{
  "arch": "preact_resnet",
  "model": "image classifier",
  "dataset": "crops of objects in photos (Visual Genome)",
  "train_examples": 61751,
  "image_size": 64,
  "crop_scale_min": 0.5,
  "horizontal_flip": true,
  "rotation_deg": 10,
  "color_jitter": 0.2,
  "cutout": 0.25,
  "targets": ["object"],
  "num_classes": 300,
  "norm": "groupnorm",
  "hidden_act": "relu",
  "weight_standardization": true,
  "channel_attention": "se",
  "depths": [3, 3, 9, 3],
  "kernel_size": 3,
  "stem": "single",
  "avg_pool_shortcut": true,
  "widths": [64, 128, 256, 512],
  "loss": "cross_entropy",
  "head_dropout": 0.1,
  "init": "xavier_uniform",
  "residual_init": "none",
  "optimizer": "muon",
  "muon_scale": "match_rms_adamw",
  "learning_rate": 0.0018,
  "momentum": 0.98,
  "nesterov": true,
  "orthogonalizer": "newton_schulz_5",
  "adamw_lr_other_params": 0.001,
  "max_steps": 11200,
  "batch_size": 128,
  "epochs": 23.2,
  "lr_schedule": "step",
  "warmup_steps": 220,
  "weight_decay": 0.4,
  "adamw_weight_decay_other_params": 0
}
Rows from block 10, named by matrix and row number. Rows with one number belong to one channel. Each number is 200 + 40 x the weight over its row's rms, rounded and kept within 0 to 999. All counts start at 0. After the name is the row's rms in percent of the matrix's.
# convs0: first 3x3 conv (model.blocks.10.convs.0.weight, 256x256x3x3, standardized in use), inputs 180-188, a 3x3 kernel for each
# convs1: second 3x3 conv (model.blocks.10.convs.1.weight, 256x256x3x3, standardized in use, transposed), outputs 180-188, a 3x3 kernel for each
convs0.43,103,199,148,191,247,233,271,242,214,242,243,241,216,212,216,236,193,228,208,210,217,232,269,268,272,283,258,222,177,135,147,196,206,184,195,211,190,207,238,205,133,156,153,224,189,227,145,205,158,154,194,211,246,229,227,177,209,178,341,339,325,109,69,123,179,195,179,253,210,216,210,162,162,157,147,158,178,174,214,231,251,225
convs1.43,104,254,238,233,227,218,209,223,243,239,157,152,154,163,185,213,214,217,251,181,181,176,176,204,207,205,221,231,146,163,156,131,117,93,146,167,194,173,216,182,157,177,178,190,197,205,201,237,210,220,238,251,211,228,250,181,183,170,227,241,219,332,321,297,274,263,253,248,265,235,244,218,226,230,206,201,229,200,145,173,191,168
convs0.44,101,193,182,228,192,203,180,176,184,210,108,164,225,127,124,181,202,180,174,226,236,215,231,191,199,157,159,199,166,215,186,172,218,154,200,273,173,210,222,127,168,224,191,192,240,172,235,183,219,240,203,148,200,187,148,198,198,206,202,274,318,189,222,232,246,207,203,260,188,198,262,257,210,162,211,250,191,242,170,207,267,232
convs1.44,091,221,231,249,197,194,206,151,183,200,226,199,207,251,212,162,287,221,166,209,195,180,174,196,193,134,203,218,247,185,171,241,186,221,230,175,271,153,107,171,201,116,190,187,157,199,177,182,173,219,231,218,245,283,272,225,228,250,202,212,248,247,205,244,218,146,143,116,70,140,213,200,235,195,150,161,205,211,197,228,210,216
convs0.45,102,139,181,224,139,232,251,182,232,217,153,279,300,138,280,270,203,212,181,126,173,229,189,130,169,229,185,171,273,176,177,278,202,142,205,175,165,190,189,221,190,211,239,218,255,286,209,203,214,249,225,244,229,212,259,140,222,192,153,195,268,155,179,239,136,242,259,136,229,182,209,192,90,166,145,216,144,143,228,188,260,215
convs1.45,118,225,235,205,209,254,211,167,235,212,127,169,200,112,189,166,108,165,131,225,226,276,245,209,240,233,166,229,197,227,235,230,261,224,235,262,213,185,166,172,201,180,230,164,150,178,267,284,244,246,243,236,199,180,206,238,201,178,229,192,136,167,203,113,138,231,190,142,222,169,168,187,172,103,141,189,156,153,201,174,197,258
convs0.46,102,169,166,188,148,207,202,201,202,174,145,154,166,85,165,159,98,202,201,148,195,238,215,249,192,284,293,256,243,215,192,217,276,249,173,244,281,209,208,162,154,149,134,173,171,155,179,177,205,219,198,213,190,206,236,176,197,177,117,157,185,123,101,108,223,176,136,282,225,204,289,261,202,179,183,175,255,191,183,217,210,216
convs1.46,104,118,173,164,159,218,160,162,197,140,194,232,244,287,272,261,242,280,239,115,195,201,216,249,202,234,234,201,224,274,254,162,203,200,169,178,161,117,102,169,131,126,185,181,204,221,160,160,143,176,178,174,189,186,213,195,184,159,143,178,194,267,245,263,177,173,187,161,185,197,109,152,179,241,210,233,202,174,177,211,244,198
convs0.47,099,239,223,157,154,164,186,183,113,202,210,284,242,184,198,243,165,177,252,159,168,196,154,177,236,140,232,212,272,245,246,269,244,242,215,191,220,198,236,224,146,169,164,159,147,135,172,143,198,231,159,129,178,140,166,194,196,226,256,268,166,238,287,291,192,163,155,191,173,131,203,189,161,211,293,206,200,232,197,199,180,152
convs1.47,089,203,193,159,196,213,198,180,182,147,186,197,268,205,222,229,180,170,184,279,225,210,292,238,175,313,262,140,193,189,117,194,226,211,236,272,256,172,199,177,180,217,174,294,265,204,234,249,209,199,219,212,149,185,195,270,247,132,210,187,184,227,208,148,218,184,167,253,234,216,237,253,263,260,221,185,282,162,178,183,197,153
convs0.48,104,198,185,183,198,182,180,195,166,158,234,199,228,213,204,232,153,98,204,213,168,198,194,181,246,200,223,253,225,206,156,234,217,234,247,253,249,232,260,250,195,224,198,163,179,158,172,218,189,168,210,235,188,223,207,258,257,167,192,202,206,239,211,200,179,153,217,230,177,213,273,235,217,160,133,171,199,159,177,247,247,260
convs1.48,105,165,131,108,172,174,114,144,127,76,197,227,191,204,246,205,150,213,227,195,202,178,267,250,221,203,182,172,209,275,284,216,254,253,268,214,204,144,132,161,177,165,161,197,193,187,93,110,143,113,148,151,143,154,158,200,201,193,164,166,216,220,202,217,213,249,201,258,267,234,170,211,192,235,198,218,236,160,205,183,114,136
convs0.49,099,187,168,173,162,215,169,169,248,196,170,162,207,213,139,195,221,166,215,199,233,203,193,250,201,229,239,191,304,323,240,285,285,240,174,207,179,209,201,237,191,190,175,210,191,204,183,161,154,189,159,157,214,139,155,197,219,210,173,172,139,247,240,255,132,107,146,202,222,268,215,236,245,182,238,217,181,199,186,273,241,199
convs1.49,118,198,180,165,172,172,140,172,147,150,199,225,247,231,265,242,240,233,242,214,178,178,254,235,251,180,205,227,197,209,208,172,207,207,181,208,184,220,217,182,227,193,146,209,185,141,152,154,165,190,189,178,214,197,210,94,118,136,196,230,193,202,246,219,213,202,176,241,184,161,223,206,199,207,219,234,277,230,224,255,222,221
convs0.50,101,227,214,194,193,238,242,234,266,219,226,216,253,241,226,166,245,261,211,132,266,259,145,187,144,159,151,101,158,227,161,181,193,163,246,243,196,200,263,233,226,244,197,169,220,208,153,206,293,119,123,202,184,206,192,172,174,192,264,265,239,188,161,200,234,195,171,218,217,220,157,173,192,169,175,206,194,207,198,205,206,214
convs1.50,096,193,187,209,166,210,196,114,143,154,182,157,124,232,233,233,195,166,214,202,194,152,225,180,161,248,254,143,169,174,159,163,130,137,183,138,180,165,184,204,221,214,236,244,265,266,229,248,234,209,234,239,194,221,223,214,192,194,187,202,179,185,209,205,135,132,178,179,165,240,169,183,196,221,177,149,256,247,244,196,169,184
convs0.51,097,229,198,172,167,189,139,191,259,244,184,224,213,201,251,238,183,189,182,249,223,238,190,222,222,151,150,176,207,236,178,203,189,225,262,209,215,207,217,172,210,194,189,179,172,153,168,216,203,137,159,144,170,203,193,200,203,219,209,184,110,197,196,163,221,237,260,184,167,191,205,240,252,202,179,140,231,219,171,199,182,139
convs1.51,086,155,204,202,159,210,198,158,206,199,225,194,217,217,112,164,213,122,182,186,166,105,192,178,160,204,149,182,248,220,207,169,204,158,201,191,196,173,208,176,225,200,164,189,160,150,240,227,199,239,204,221,187,175,189,176,186,190,221,221,194,140,127,176,231,217,196,227,248,154,198,233,203,243,238,179,189,179,174,219,264,255
convs0.52,097,207,194,192,174,165,189,135,153,199,168,143,223,150,177,231,177,171,245,121,174,224,165,165,204,188,143,184,186,143,162,155,194,250,143,212,243,195,189,166,129,173,221,157,202,254,256,272,259,249,252,249,216,227,196,199,261,280,177,247,200,249,193,175,207,211,235,182,224,218,196,225,223,266,231,160,244,157,155,262,195,224
convs1.52,109,200,134,217,164,183,162,207,219,212,199,184,170,227,257,271,114,199,279,223,187,180,238,240,196,259,219,140,233,139,183,192,178,191,159,138,155,158,173,175,176,197,224,228,218,195,174,200,178,189,203,239,156,179,195,237,180,162,200,170,98,125,87,128,258,239,214,246,220,219,195,269,215,220,212,278,217,185,263,219,167,239
convs0.53,098,216,181,186,234,175,201,230,187,174,346,237,189,309,209,116,300,168,113,223,157,123,190,156,141,190,228,166,208,194,208,183,190,184,126,140,164,251,249,178,198,160,154,227,213,188,174,176,155,143,113,145,106,93,125,211,213,241,188,154,239,221,215,212,200,175,162,243,180,225,250,251,246,167,212,140,162,172,150,155,141,176
convs1.53,094,232,212,160,194,202,149,192,123,168,132,114,76,198,195,167,240,155,101,163,181,184,208,258,179,188,240,176,273,237,223,249,202,232,296,190,249,218,190,193,246,208,269,212,234,258,247,220,207,202,209,209,152,139,149,230,183,228,168,157,169,138,136,163,208,190,190,240,230,188,262,220,178,249,271,275,207,222,229,195,227,210
convs0.54,100,152,179,187,213,172,180,186,152,176,283,254,169,185,260,195,119,193,244,236,177,255,206,137,191,211,162,168,192,175,156,192,171,143,156,143,155,189,269,248,220,202,222,212,232,229,192,221,221,216,194,208,243,210,183,183,221,168,223,164,186,262,242,170,144,163,220,222,226,222,149,144,172,293,198,208,238,156,201,246,224,217
convs1.54,089,272,213,154,209,212,155,185,210,173,226,161,190,167,103,138,200,135,135,189,214,257,154,219,224,182,258,334,142,157,185,160,162,182,170,177,226,243,223,183,242,207,201,260,267,256,147,123,164,162,159,179,199,185,186,154,153,147,225,203,218,225,178,202,172,162,135,178,155,136,167,184,190,177,209,175,214,284,247,271,229,216
convs0.55,102,267,220,156,195,186,200,256,265,294,45,89,105,89,170,169,166,208,159,141,217,186,162,237,193,196,265,256,215,224,236,229,210,223,167,152,252,159,183,165,153,150,152,166,230,187,191,253,301,171,243,270,236,255,270,172,130,97,180,146,170,227,152,173,178,198,128,122,167,150,155,197,219,144,149,143,185,186,201,181,185,203
convs1.55,098,257,288,269,177,189,181,222,219,210,258,187,269,196,198,250,230,202,231,222,194,179,204,193,167,218,169,201,149,214,162,108,165,137,99,146,193,228,245,228,187,203,177,176,210,195,137,111,142,149,140,162,167,164,179,204,196,217,178,212,192,167,237,196,175,186,276,221,182,242,244,190,220,205,184,195,204,157,193,179,147,172
convs0.56,101,151,177,169,203,201,218,263,241,238,221,190,162,187,133,135,174,126,186,189,180,165,151,163,202,226,199,150,225,146,180,218,190,192,183,191,186,207,233,194,216,230,176,180,199,133,172,181,207,151,194,198,238,223,183,247,227,210,220,261,263,194,254,257,182,229,261,170,197,233,186,201,168,206,210,172,215,204,194,168,221,185
convs1.56,103,181,172,241,152,206,241,237,234,231,203,167,187,193,164,193,187,131,150,213,161,158,144,159,171,173,149,126,135,153,130,144,193,211,270,276,223,225,246,227,202,190,202,218,216,195,174,147,142,179,178,181,172,174,175,140,192,157,187,191,236,189,147,151,217,196,179,229,210,211,278,322,301,187,226,248,195,179,268,145,150,175
convs0.57,099,147,149,136,174,187,157,183,184,234,161,217,194,152,133,135,202,208,223,161,251,247,201,249,266,165,214,341,185,172,168,185,216,246,205,275,236,302,303,270,181,132,147,217,221,230,149,143,127,170,210,196,162,152,127,252,178,161,283,327,275,305,334,293,201,171,161,257,227,191,274,257,259,252,205,156,146,169,210,231,176,136
convs1.57,106,122,197,184,183,252,274,202,254,305,146,179,196,134,189,183,145,147,161,245,244,162,178,194,215,223,202,190,200,139,118,234,216,207,274,223,230,170,194,148,159,167,181,169,190,191,228,250,248,212,235,245,202,187,194,194,206,187,212,221,214,242,175,165,173,193,200,175,155,136,202,211,165,184,154,166,188,186,192,157,142,230
convs0.58,095,157,180,171,153,202,134,169,182,188,215,233,268,212,224,221,255,250,208,191,143,110,181,194,212,153,196,275,159,159,132,206,170,129,223,175,135,193,220,233,243,204,231,202,236,266,204,220,187,191,216,231,185,262,254,108,152,166,128,161,145,209,190,89,131,171,221,162,152,187,185,209,210,166,177,224,214,254,155,214,216,135
convs1.58,084,203,222,269,201,157,210,210,165,247,196,151,156,178,179,242,189,154,204,208,164,132,240,204,198,243,179,180,286,261,244,262,220,226,211,221,204,188,232,186,204,201,177,210,212,202,224,215,209,235,248,254,218,244,230,264,308,225,228,246,174,254,277,283,230,206,238,216,221,235,161,219,225,124,85,198,175,148,185,188,135,177
convs0.59,100,236,207,202,227,209,219,224,208,237,156,171,160,193,186,138,236,200,210,168,124,187,226,187,141,192,164,222,147,204,219,138,224,196,161,201,178,230,190,229,254,194,207,219,177,218,136,183,215,180,166,205,158,211,276,190,231,236,165,183,229,113,150,214,170,215,208,176,222,221,200,216,175,158,188,252,170,215,261,251,202,248
convs1.59,106,220,191,164,180,176,170,217,200,200,185,240,237,252,280,237,218,252,217,205,194,253,180,260,249,145,248,207,221,214,239,216,269,277,200,241,248,181,190,175,244,161,133,262,167,134,242,244,247,220,193,188,207,187,193,154,202,181,201,251,198,191,170,123,259,254,292,199,208,186,242,218,207,210,194,206,191,172,231,201,179,256
convs0.60,099,169,194,142,118,140,155,196,257,250,187,242,317,269,216,200,193,186,213,218,233,283,238,217,203,241,195,190,170,194,242,157,166,160,171,195,209,223,245,245,193,193,246,199,179,214,167,168,139,129,181,256,156,139,263,181,148,183,100,140,167,303,285,290,188,209,155,169,261,165,223,263,180,162,230,247,204,200,143,264,289,234
convs1.60,081,178,188,194,185,215,168,243,215,282,185,88,147,174,128,170,153,190,205,175,199,204,217,183,235,264,193,227,169,129,210,109,75,189,200,188,228,191,179,204,258,226,222,259,263,265,204,237,174,225,239,223,252,227,234,177,231,202,223,223,181,131,104,69,158,178,240,234,248,290,177,193,234,191,155,166,211,207,263,155,178,233
convs0.61,103,217,216,213,140,157,157,272,269,265,228,260,209,137,106,134,229,177,213,212,162,173,181,157,217,218,231,260,200,152,184,233,215,216,221,199,206,292,294,252,235,209,239,192,185,191,247,220,190,175,163,234,208,231,316,148,197,218,170,180,159,276,216,207,168,132,154,164,162,157,263,219,260,139,175,177,249,248,235,106,154,171
convs1.61,112,175,167,152,180,210,203,203,210,182,139,161,199,186,198,203,253,232,175,189,224,207,175,251,247,236,244,208,179,207,162,192,243,219,249,255,268,131,169,187,147,158,192,220,268,256,211,240,247,203,223,230,228,212,204,219,299,282,224,204,244,156,128,151,183,176,183,230,244,241,215,268,271,270,239,191,243,205,198,213,201,226
convs0.62,100,244,217,213,228,229,218,199,208,198,189,213,204,105,170,160,67,157,148,192,182,169,184,179,154,136,213,193,240,226,244,226,234,239,174,171,159,170,214,178,222,242,223,150,193,261,249,249,201,187,167,134,166,174,127,188,172,215,135,149,204,113,172,180,190,166,185,163,152,171,210,218,222,141,183,198,143,164,124,160,190,205
convs1.62,115,165,249,232,161,229,232,154,208,192,169,166,234,172,187,224,211,181,180,216,208,245,196,164,185,152,124,171,164,193,173,201,227,180,278,362,288,171,175,192,173,163,191,190,211,246,171,161,133,171,209,168,181,199,158,213,241,233,188,178,146,137,143,137,86,139,175,171,187,199,277,233,266,213,177,199,188,157,185,176,139,128
convs0.63,098,261,291,230,228,224,250,247,184,202,153,205,175,183,233,144,229,191,143,161,172,194,197,192,204,262,216,196,191,174,200,190,227,246,200,200,257,178,197,158,187,166,96,182,155,185,167,190,172,183,241,217,225,226,172,161,187,214,234,246,260,210,226,268,189,175,191,216,233,269,195,179,266,126,129,222,176,176,199,148,179,141
convs1.63,105,287,242,267,244,241,219,247,195,203,220,254,252,269,273,278,216,200,243,272,295,256,193,205,208,200,194,241,166,211,185,181,189,174,221,170,135,194,161,124,195,196,186,208,185,212,184,217,205,237,236,238,236,229,199,132,198,202,228,254,267,204,185,177,136,151,183,206,182,201,223,128,156,204,187,291,231,179,242,248,201,216
convs0.64,102,223,232,181,204,196,247,142,150,181,175,130,171,177,106,116,189,157,185,260,238,214,211,187,211,229,214,172,183,186,173,205,196,242,179,209,212,171,169,202,156,174,213,194,187,207,240,238,275,270,273,253,190,149,150,212,200,163,219,207,196,242,187,227,245,170,190,234,187,206,114,114,175,192,154,156,175,132,191,219,205,184
convs1.64,095,237,314,310,242,285,271,241,253,258,224,220,231,210,223,236,179,205,180,193,218,212,153,184,182,219,198,203,274,297,262,253,266,214,209,188,148,217,198,172,211,158,131,222,212,206,159,164,143,161,172,165,155,161,162,186,185,181,148,160,150,166,205,233,203,266,258,233,221,258,226,230,253,213,228,217,216,256,274,210,206,216
convs0.65,103,246,260,232,238,235,197,209,191,180,196,203,110,191,180,141,120,130,167,137,115,178,239,182,209,288,213,234,188,182,171,207,145,114,225,150,74,254,195,206,254,202,204,197,167,194,164,136,212,216,218,233,203,192,170,188,190,242,227,211,159,177,173,215,139,204,240,203,250,221,250,226,226,196,209,180,210,164,146,174,209,173
convs1.65,126,167,218,185,183,220,166,188,222,214,189,238,242,168,247,258,222,239,228,96,164,239,181,187,236,171,185,173,181,144,161,220,175,167,227,187,155,201,165,178,187,165,210,143,167,218,176,183,165,208,198,173,223,211,169,168,243,263,175,224,216,263,251,191,178,188,183,196,209,200,178,177,186,103,154,193,151,195,248,190,237,256
convs0.66,101,237,216,180,234,221,189,216,234,253,255,217,255,265,197,170,200,153,107,227,202,164,195,211,160,208,228,165,221,217,193,185,210,190,174,178,176,185,178,230,189,201,221,186,197,230,250,177,134,256,210,184,218,216,220,179,166,144,205,179,132,221,176,204,203,218,197,185,188,173,184,174,125,208,207,221,190,205,189,183,208,176
convs1.66,105,248,218,212,199,210,177,143,133,134,209,191,180,229,213,235,175,171,186,173,182,176,158,217,185,203,213,160,142,124,156,180,105,102,251,170,119,217,183,178,241,223,196,218,206,183,168,180,187,166,162,172,142,149,158,199,156,209,239,227,217,141,161,210,188,198,206,189,235,226,205,239,216,211,187,142,245,207,162,195,191,171
convs0.67,096,199,228,220,186,172,136,163,198,149,157,193,215,171,199,204,187,201,241,181,169,172,198,202,184,174,197,168,218,181,142,209,181,165,206,173,178,242,226,227,226,217,206,155,170,193,224,236,232,194,234,232,191,208,223,173,209,253,204,236,233,206,221,169,172,187,212,163,162,177,180,167,180,149,230,271,227,228,213,252,202,107
convs1.67,119,180,211,193,172,200,209,204,194,240,177,183,174,163,201,202,113,196,187,276,251,236,218,206,288,221,177,300,190,162,171,177,158,195,133,185,188,130,146,185,191,179,200,238,199,200,219,239,238,201,216,228,205,218,207,185,192,184,238,209,181,219,232,216,218,180,188,234,231,218,224,275,254,260,282,266,214,211,260,224,215,208
convs0.68,099,215,156,143,178,183,197,179,191,170,50,148,240,223,150,222,310,246,215,195,241,209,260,205,176,301,219,196,176,270,278,220,298,251,198,231,209,164,209,221,203,216,193,249,265,238,215,167,183,140,131,190,179,179,203,215,194,228,286,358,367,145,247,290,199,261,246,217,293,275,246,269,305,135,170,186,288,271,291,280,239,199
convs1.68,100,182,174,210,211,172,180,179,138,150,133,159,274,95,139,262,153,192,239,178,192,199,221,171,177,242,208,218,170,161,180,244,224,168,305,242,183,204,237,235,228,198,254,198,169,189,147,176,206,175,190,201,179,199,235,221,236,188,169,157,139,125,135,90,172,171,172,141,154,140,228,226,216,213,197,200,217,200,215,212,242,231
convs0.69,098,148,172,198,170,206,193,210,229,241,228,154,137,186,141,177,218,165,177,248,255,239,221,191,206,215,175,193,215,160,211,240,185,169,204,216,218,141,144,177,200,185,218,157,183,217,199,189,211,205,230,234,143,209,238,169,237,256,142,159,233,147,170,275,169,193,256,207,225,252,193,164,177,168,203,222,175,249,262,216,280,266
convs1.69,107,160,141,125,159,150,181,188,181,163,137,159,199,147,208,215,165,228,225,151,140,157,121,168,194,177,191,145,277,225,166,230,216,170,204,205,171,197,206,211,225,221,244,240,222,249,202,193,168,209,221,192,186,191,197,206,224,265,228,230,221,192,174,194,204,205,193,248,241,239,208,217,228,165,135,201,124,123,234,134,140,220
convs0.70,099,205,186,169,172,214,233,163,194,165,267,196,232,206,178,213,206,211,220,190,176,166,190,156,155,175,170,154,169,125,112,225,219,218,212,247,183,249,194,170,246,209,223,206,198,197,231,205,185,170,201,232,169,222,269,235,190,207,242,187,174,134,220,283,210,159,113,213,156,176,256,202,220,190,225,213,195,156,219,256,280,252
convs1.70,098,128,188,187,214,222,217,238,222,178,175,144,196,144,136,209,152,164,239,211,248,252,211,229,283,221,222,259,196,247,198,195,228,194,192,204,222,227,178,159,245,208,187,203,177,180,217,223,210,209,237,218,214,229,220,294,322,295,191,208,181,184,160,171,203,190,200,188,162,204,229,196,226,117,200,225,149,204,190,247,179,173
convs0.71,100,149,175,173,141,193,217,167,193,159,220,238,180,149,246,190,95,222,261,142,163,175,166,132,138,236,225,175,233,217,231,189,185,192,188,174,168,170,213,206,222,218,213,180,246,252,158,225,244,142,209,216,209,268,267,104,96,75,297,338,298,199,215,221,254,242,249,183,186,214,232,244,202,241,196,208,257,187,200,150,195,213
convs1.71,092,193,224,207,200,215,242,150,181,206,129,168,233,258,269,292,259,245,236,231,314,235,205,262,225,212,306,218,181,191,152,216,172,161,224,209,232,229,227,203,221,223,226,198,214,202,235,245,268,176,189,185,149,164,167,197,231,202,175,182,163,228,232,228,154,237,239,138,245,239,144,196,174,276,236,215,202,209,218,198,189,247
convs0.72,096,226,230,223,238,236,194,206,230,206,202,224,170,181,216,209,219,181,224,255,248,195,274,249,208,209,158,203,224,199,191,239,245,191,194,202,179,211,212,193,167,158,152,179,161,173,189,152,150,229,175,200,178,155,190,175,242,189,174,247,246,286,286,198,207,232,198,244,245,231,169,203,222,197,211,220,172,199,175,227,274,217
convs1.72,080,227,179,161,174,185,166,201,204,202,170,234,240,149,222,208,187,235,242,196,185,195,145,152,171,172,160,120,161,192,186,219,207,196,255,283,196,204,204,152,195,151,169,164,122,136,228,210,196,238,213,197,215,220,212,310,269,321,254,185,207,231,223,223,191,185,152,226,219,167,178,206,198,118,154,168,128,193,216,145,212,224
convs0.73,098,169,203,218,214,182,272,187,165,248,163,174,202,179,228,217,265,241,202,226,105,153,189,120,125,161,193,189,162,205,173,184,179,152,199,171,220,186,224,223,211,200,255,162,201,176,227,197,171,190,119,83,255,187,180,156,240,178,184,300,289,141,212,201,194,211,167,198,244,198,168,239,173,240,258,292,200,168,184,209,142,210
convs1.73,094,186,200,208,237,146,141,231,206,163,144,219,220,167,256,251,146,272,193,241,203,227,190,244,246,191,181,154,205,264,196,126,189,146,180,153,140,172,192,213,220,216,200,273,229,195,194,204,187,185,164,161,178,147,200,207,251,243,190,261,225,206,193,150,175,195,144,161,167,124,225,216,174,202,192,227,213,177,212,162,144,163
convs0.74,097,272,248,242,206,248,223,158,213,232,196,185,161,239,254,190,161,237,220,200,173,180,112,150,176,173,182,191,195,164,136,212,181,132,203,226,194,202,207,193,181,176,172,221,181,198,225,222,248,202,188,208,171,176,188,125,240,231,293,294,234,267,262,214,219,223,267,203,220,223,154,150,155,190,174,174,208,235,251,209,234,251
convs1.74,082,258,186,120,214,173,145,184,190,186,235,203,206,293,281,239,205,234,252,285,295,214,270,286,242,250,310,287,204,247,242,243,264,276,279,278,259,160,204,173,174,201,161,151,170,103,231,233,222,240,236,197,194,200,190,254,198,252,224,167,209,205,128,211,109,72,105,143,147,176,175,256,215,244,267,246,232,197,200,211,207,220
convs0.75,099,199,209,247,193,211,235,141,236,290,291,201,99,294,165,107,222,170,132,170,122,183,186,158,214,243,199,208,196,292,262,223,223,263,202,186,279,243,195,160,235,190,143,240,202,133,204,219,183,183,214,206,140,134,153,191,196,270,188,220,197,198,198,180,176,177,191,162,177,193,167,197,247,188,208,194,144,190,185,156,163,176
convs1.75,129,189,166,238,250,216,224,284,218,188,177,226,95,188,247,133,180,238,107,206,205,172,203,184,201,218,245,168,237,169,211,262,189,179,281,205,146,251,226,202,230,211,189,191,151,154,217,216,195,184,204,174,163,187,199,211,175,187,212,160,171,150,174,186,202,229,154,249,270,186,211,254,152,198,212,285,196,208,264,182,182,237
convs0.76,100,221,169,212,172,220,220,116,179,212,146,256,197,115,168,198,110,135,180,199,188,137,249,322,184,268,267,207,192,190,213,215,230,210,232,132,123,197,216,227,191,214,244,205,98,155,182,95,119,241,184,218,210,179,245,153,211,260,142,108,171,148,177,223,185,181,150,201,182,133,220,191,138,233,205,217,220,173,171,202,157,114
convs1.76,109,232,177,162,202,180,165,216,220,237,152,232,172,164,204,178,210,169,138,259,294,241,240,264,212,225,231,252,148,102,181,185,132,197,189,245,268,192,136,106,202,181,154,202,217,171,256,202,231,253,241,212,209,203,195,205,170,168,203,202,189,202,204,258,219,234,208,166,175,168,149,162,164,209,184,175,177,203,193,168,203,169
convs0.77,099,201,244,234,167,187,195,172,166,175,248,192,224,277,255,186,211,220,179,158,184,238,193,260,257,232,333,223,201,187,204,193,169,203,210,164,224,160,194,167,190,208,158,230,223,163,248,241,204,231,256,237,166,193,227,124,113,114,122,140,102,192,148,99,227,261,251,215,282,277,219,242,215,207,187,175,137,176,256,120,189,204
convs1.77,110,191,210,187,197,237,211,200,213,197,158,175,194,190,213,256,246,242,265,144,189,187,218,270,213,216,292,211,225,206,215,288,241,283,201,247,281,177,173,170,193,173,158,177,179,189,104,96,117,142,138,150,180,177,180,188,191,254,115,106,165,201,174,210,221,216,255,218,190,226,208,197,193,211,262,183,220,264,170,186,193,208
convs0.78,100,190,215,212,242,252,243,152,131,165,186,168,143,241,227,219,308,341,271,227,163,175,224,147,136,265,197,213,213,212,205,215,215,214,202,185,254,225,255,264,206,197,216,209,211,252,197,215,245,227,217,278,302,264,275,238,186,181,190,185,169,232,262,173,215,303,277,193,252,212,151,193,172,147,179,161,192,203,222,231,161,222
convs1.78,101,204,195,167,214,226,152,192,214,161,252,242,294,252,225,288,266,254,262,204,243,210,145,138,147,133,140,173,253,292,250,242,257,287,219,198,254,226,250,234,172,195,213,105,132,153,123,149,153,101,153,189,99,145,155,142,168,194,203,246,217,244,258,215,129,214,229,195,256,221,205,266,210,226,238,182,187,186,204,200,216,227
convs0.79,102,203,184,216,217,227,201,160,258,217,229,274,138,235,222,108,303,171,187,191,190,221,208,169,188,234,148,179,246,219,217,240,200,232,164,179,213,172,201,204,215,199,159,193,233,200,172,208,222,152,209,223,195,220,187,285,211,177,194,220,209,235,243,216,112,170,249,91,185,246,93,171,191,191,172,233,198,187,165,169,193,133
convs1.79,101,201,213,253,254,236,265,235,244,255,226,193,214,217,243,242,229,248,228,200,223,175,187,236,214,231,262,247,263,223,240,218,212,260,274,226,261,223,216,182,242,198,206,206,233,233,159,194,186,134,177,175,120,175,191,192,142,193,225,138,214,127,101,202,236,291,228,215,288,225,229,253,196,227,205,220,263,246,207,270,205,200
convs0.80,101,152,170,126,207,143,150,214,190,182,140,142,191,210,170,127,267,187,155,121,127,90,128,167,138,150,169,149,188,256,225,210,175,138,188,119,56,144,174,241,180,167,171,140,173,173,203,152,220,177,153,187,189,194,234,209,210,263,165,180,249,183,195,164,180,170,169,223,249,216,230,268,249,174,173,148,206,257,176,177,251,223
convs1.80,087,164,192,150,197,204,167,189,187,184,227,260,253,221,260,225,199,199,172,204,260,230,259,220,198,223,150,211,214,257,193,231,226,132,250,210,137,240,212,184,232,207,197,222,149,215,223,207,201,209,185,186,215,220,191,240,221,215,281,281,205,191,156,119,298,267,266,216,211,187,224,252,208,212,155,202,218,180,215,212,214,273
convs0.81,099,195,187,240,213,203,227,202,137,127,329,255,199,258,271,187,248,227,178,199,171,190,221,218,168,222,186,181,171,196,189,153,186,167,94,127,109,227,192,113,226,230,145,203,212,208,189,198,217,180,212,214,166,183,196,238,249,209,252,214,233,168,269,238,233,178,186,187,224,214,174,212,234,186,193,160,152,148,158,290,233,158
convs1.81,096,151,167,128,203,177,144,304,225,182,300,302,251,229,246,195,171,204,134,260,286,250,212,249,197,218,217,218,192,170,186,222,226,230,292,290,222,202,209,201,226,209,176,223,209,186,151,180,206,132,155,189,126,153,190,223,289,214,193,189,195,218,238,263,124,178,121,145,173,87,203,270,170,194,175,197,245,196,239,246,186,223
convs0.82,102,185,215,190,195,198,196,177,211,185,170,217,224,152,208,201,204,211,190,203,220,276,224,203,272,234,195,258,189,132,128,203,109,139,213,195,161,205,194,200,181,200,211,234,248,198,139,170,183,210,169,214,253,202,189,242,229,245,251,236,276,250,186,207,281,309,226,279,334,257,213,252,161,197,212,241,188,176,191,183,204,247
convs1.82,106,204,225,212,129,159,163,137,153,136,136,152,184,180,200,247,163,152,234,158,231,223,150,173,160,199,251,197,245,237,243,214,190,175,206,200,198,164,135,155,161,145,202,169,178,168,161,207,248,175,224,246,177,197,208,276,259,206,238,183,161,237,217,221,150,185,251,216,205,258,205,203,198,249,161,149,230,196,188,186,186,168
convs0.83,097,162,162,194,125,136,172,152,149,179,293,322,247,279,345,276,254,337,273,192,171,118,205,235,202,208,235,253,160,166,126,231,243,229,229,238,211,261,238,218,240,234,192,287,225,155,184,168,160,216,165,185,178,145,150,204,208,233,236,239,170,304,205,177,150,151,185,176,155,165,198,231,248,217,239,194,216,201,177,225,236,256
convs1.83,117,240,244,199,198,195,204,232,219,199,171,147,224,181,144,216,101,71,128,219,221,227,236,224,229,244,232,205,176,174,255,189,199,220,212,225,272,220,263,243,249,288,247,248,285,240,181,181,184,150,146,133,177,187,168,151,213,208,190,181,200,135,148,156,262,208,230,254,224,215,198,195,190,213,190,187,230,199,173,251,215,211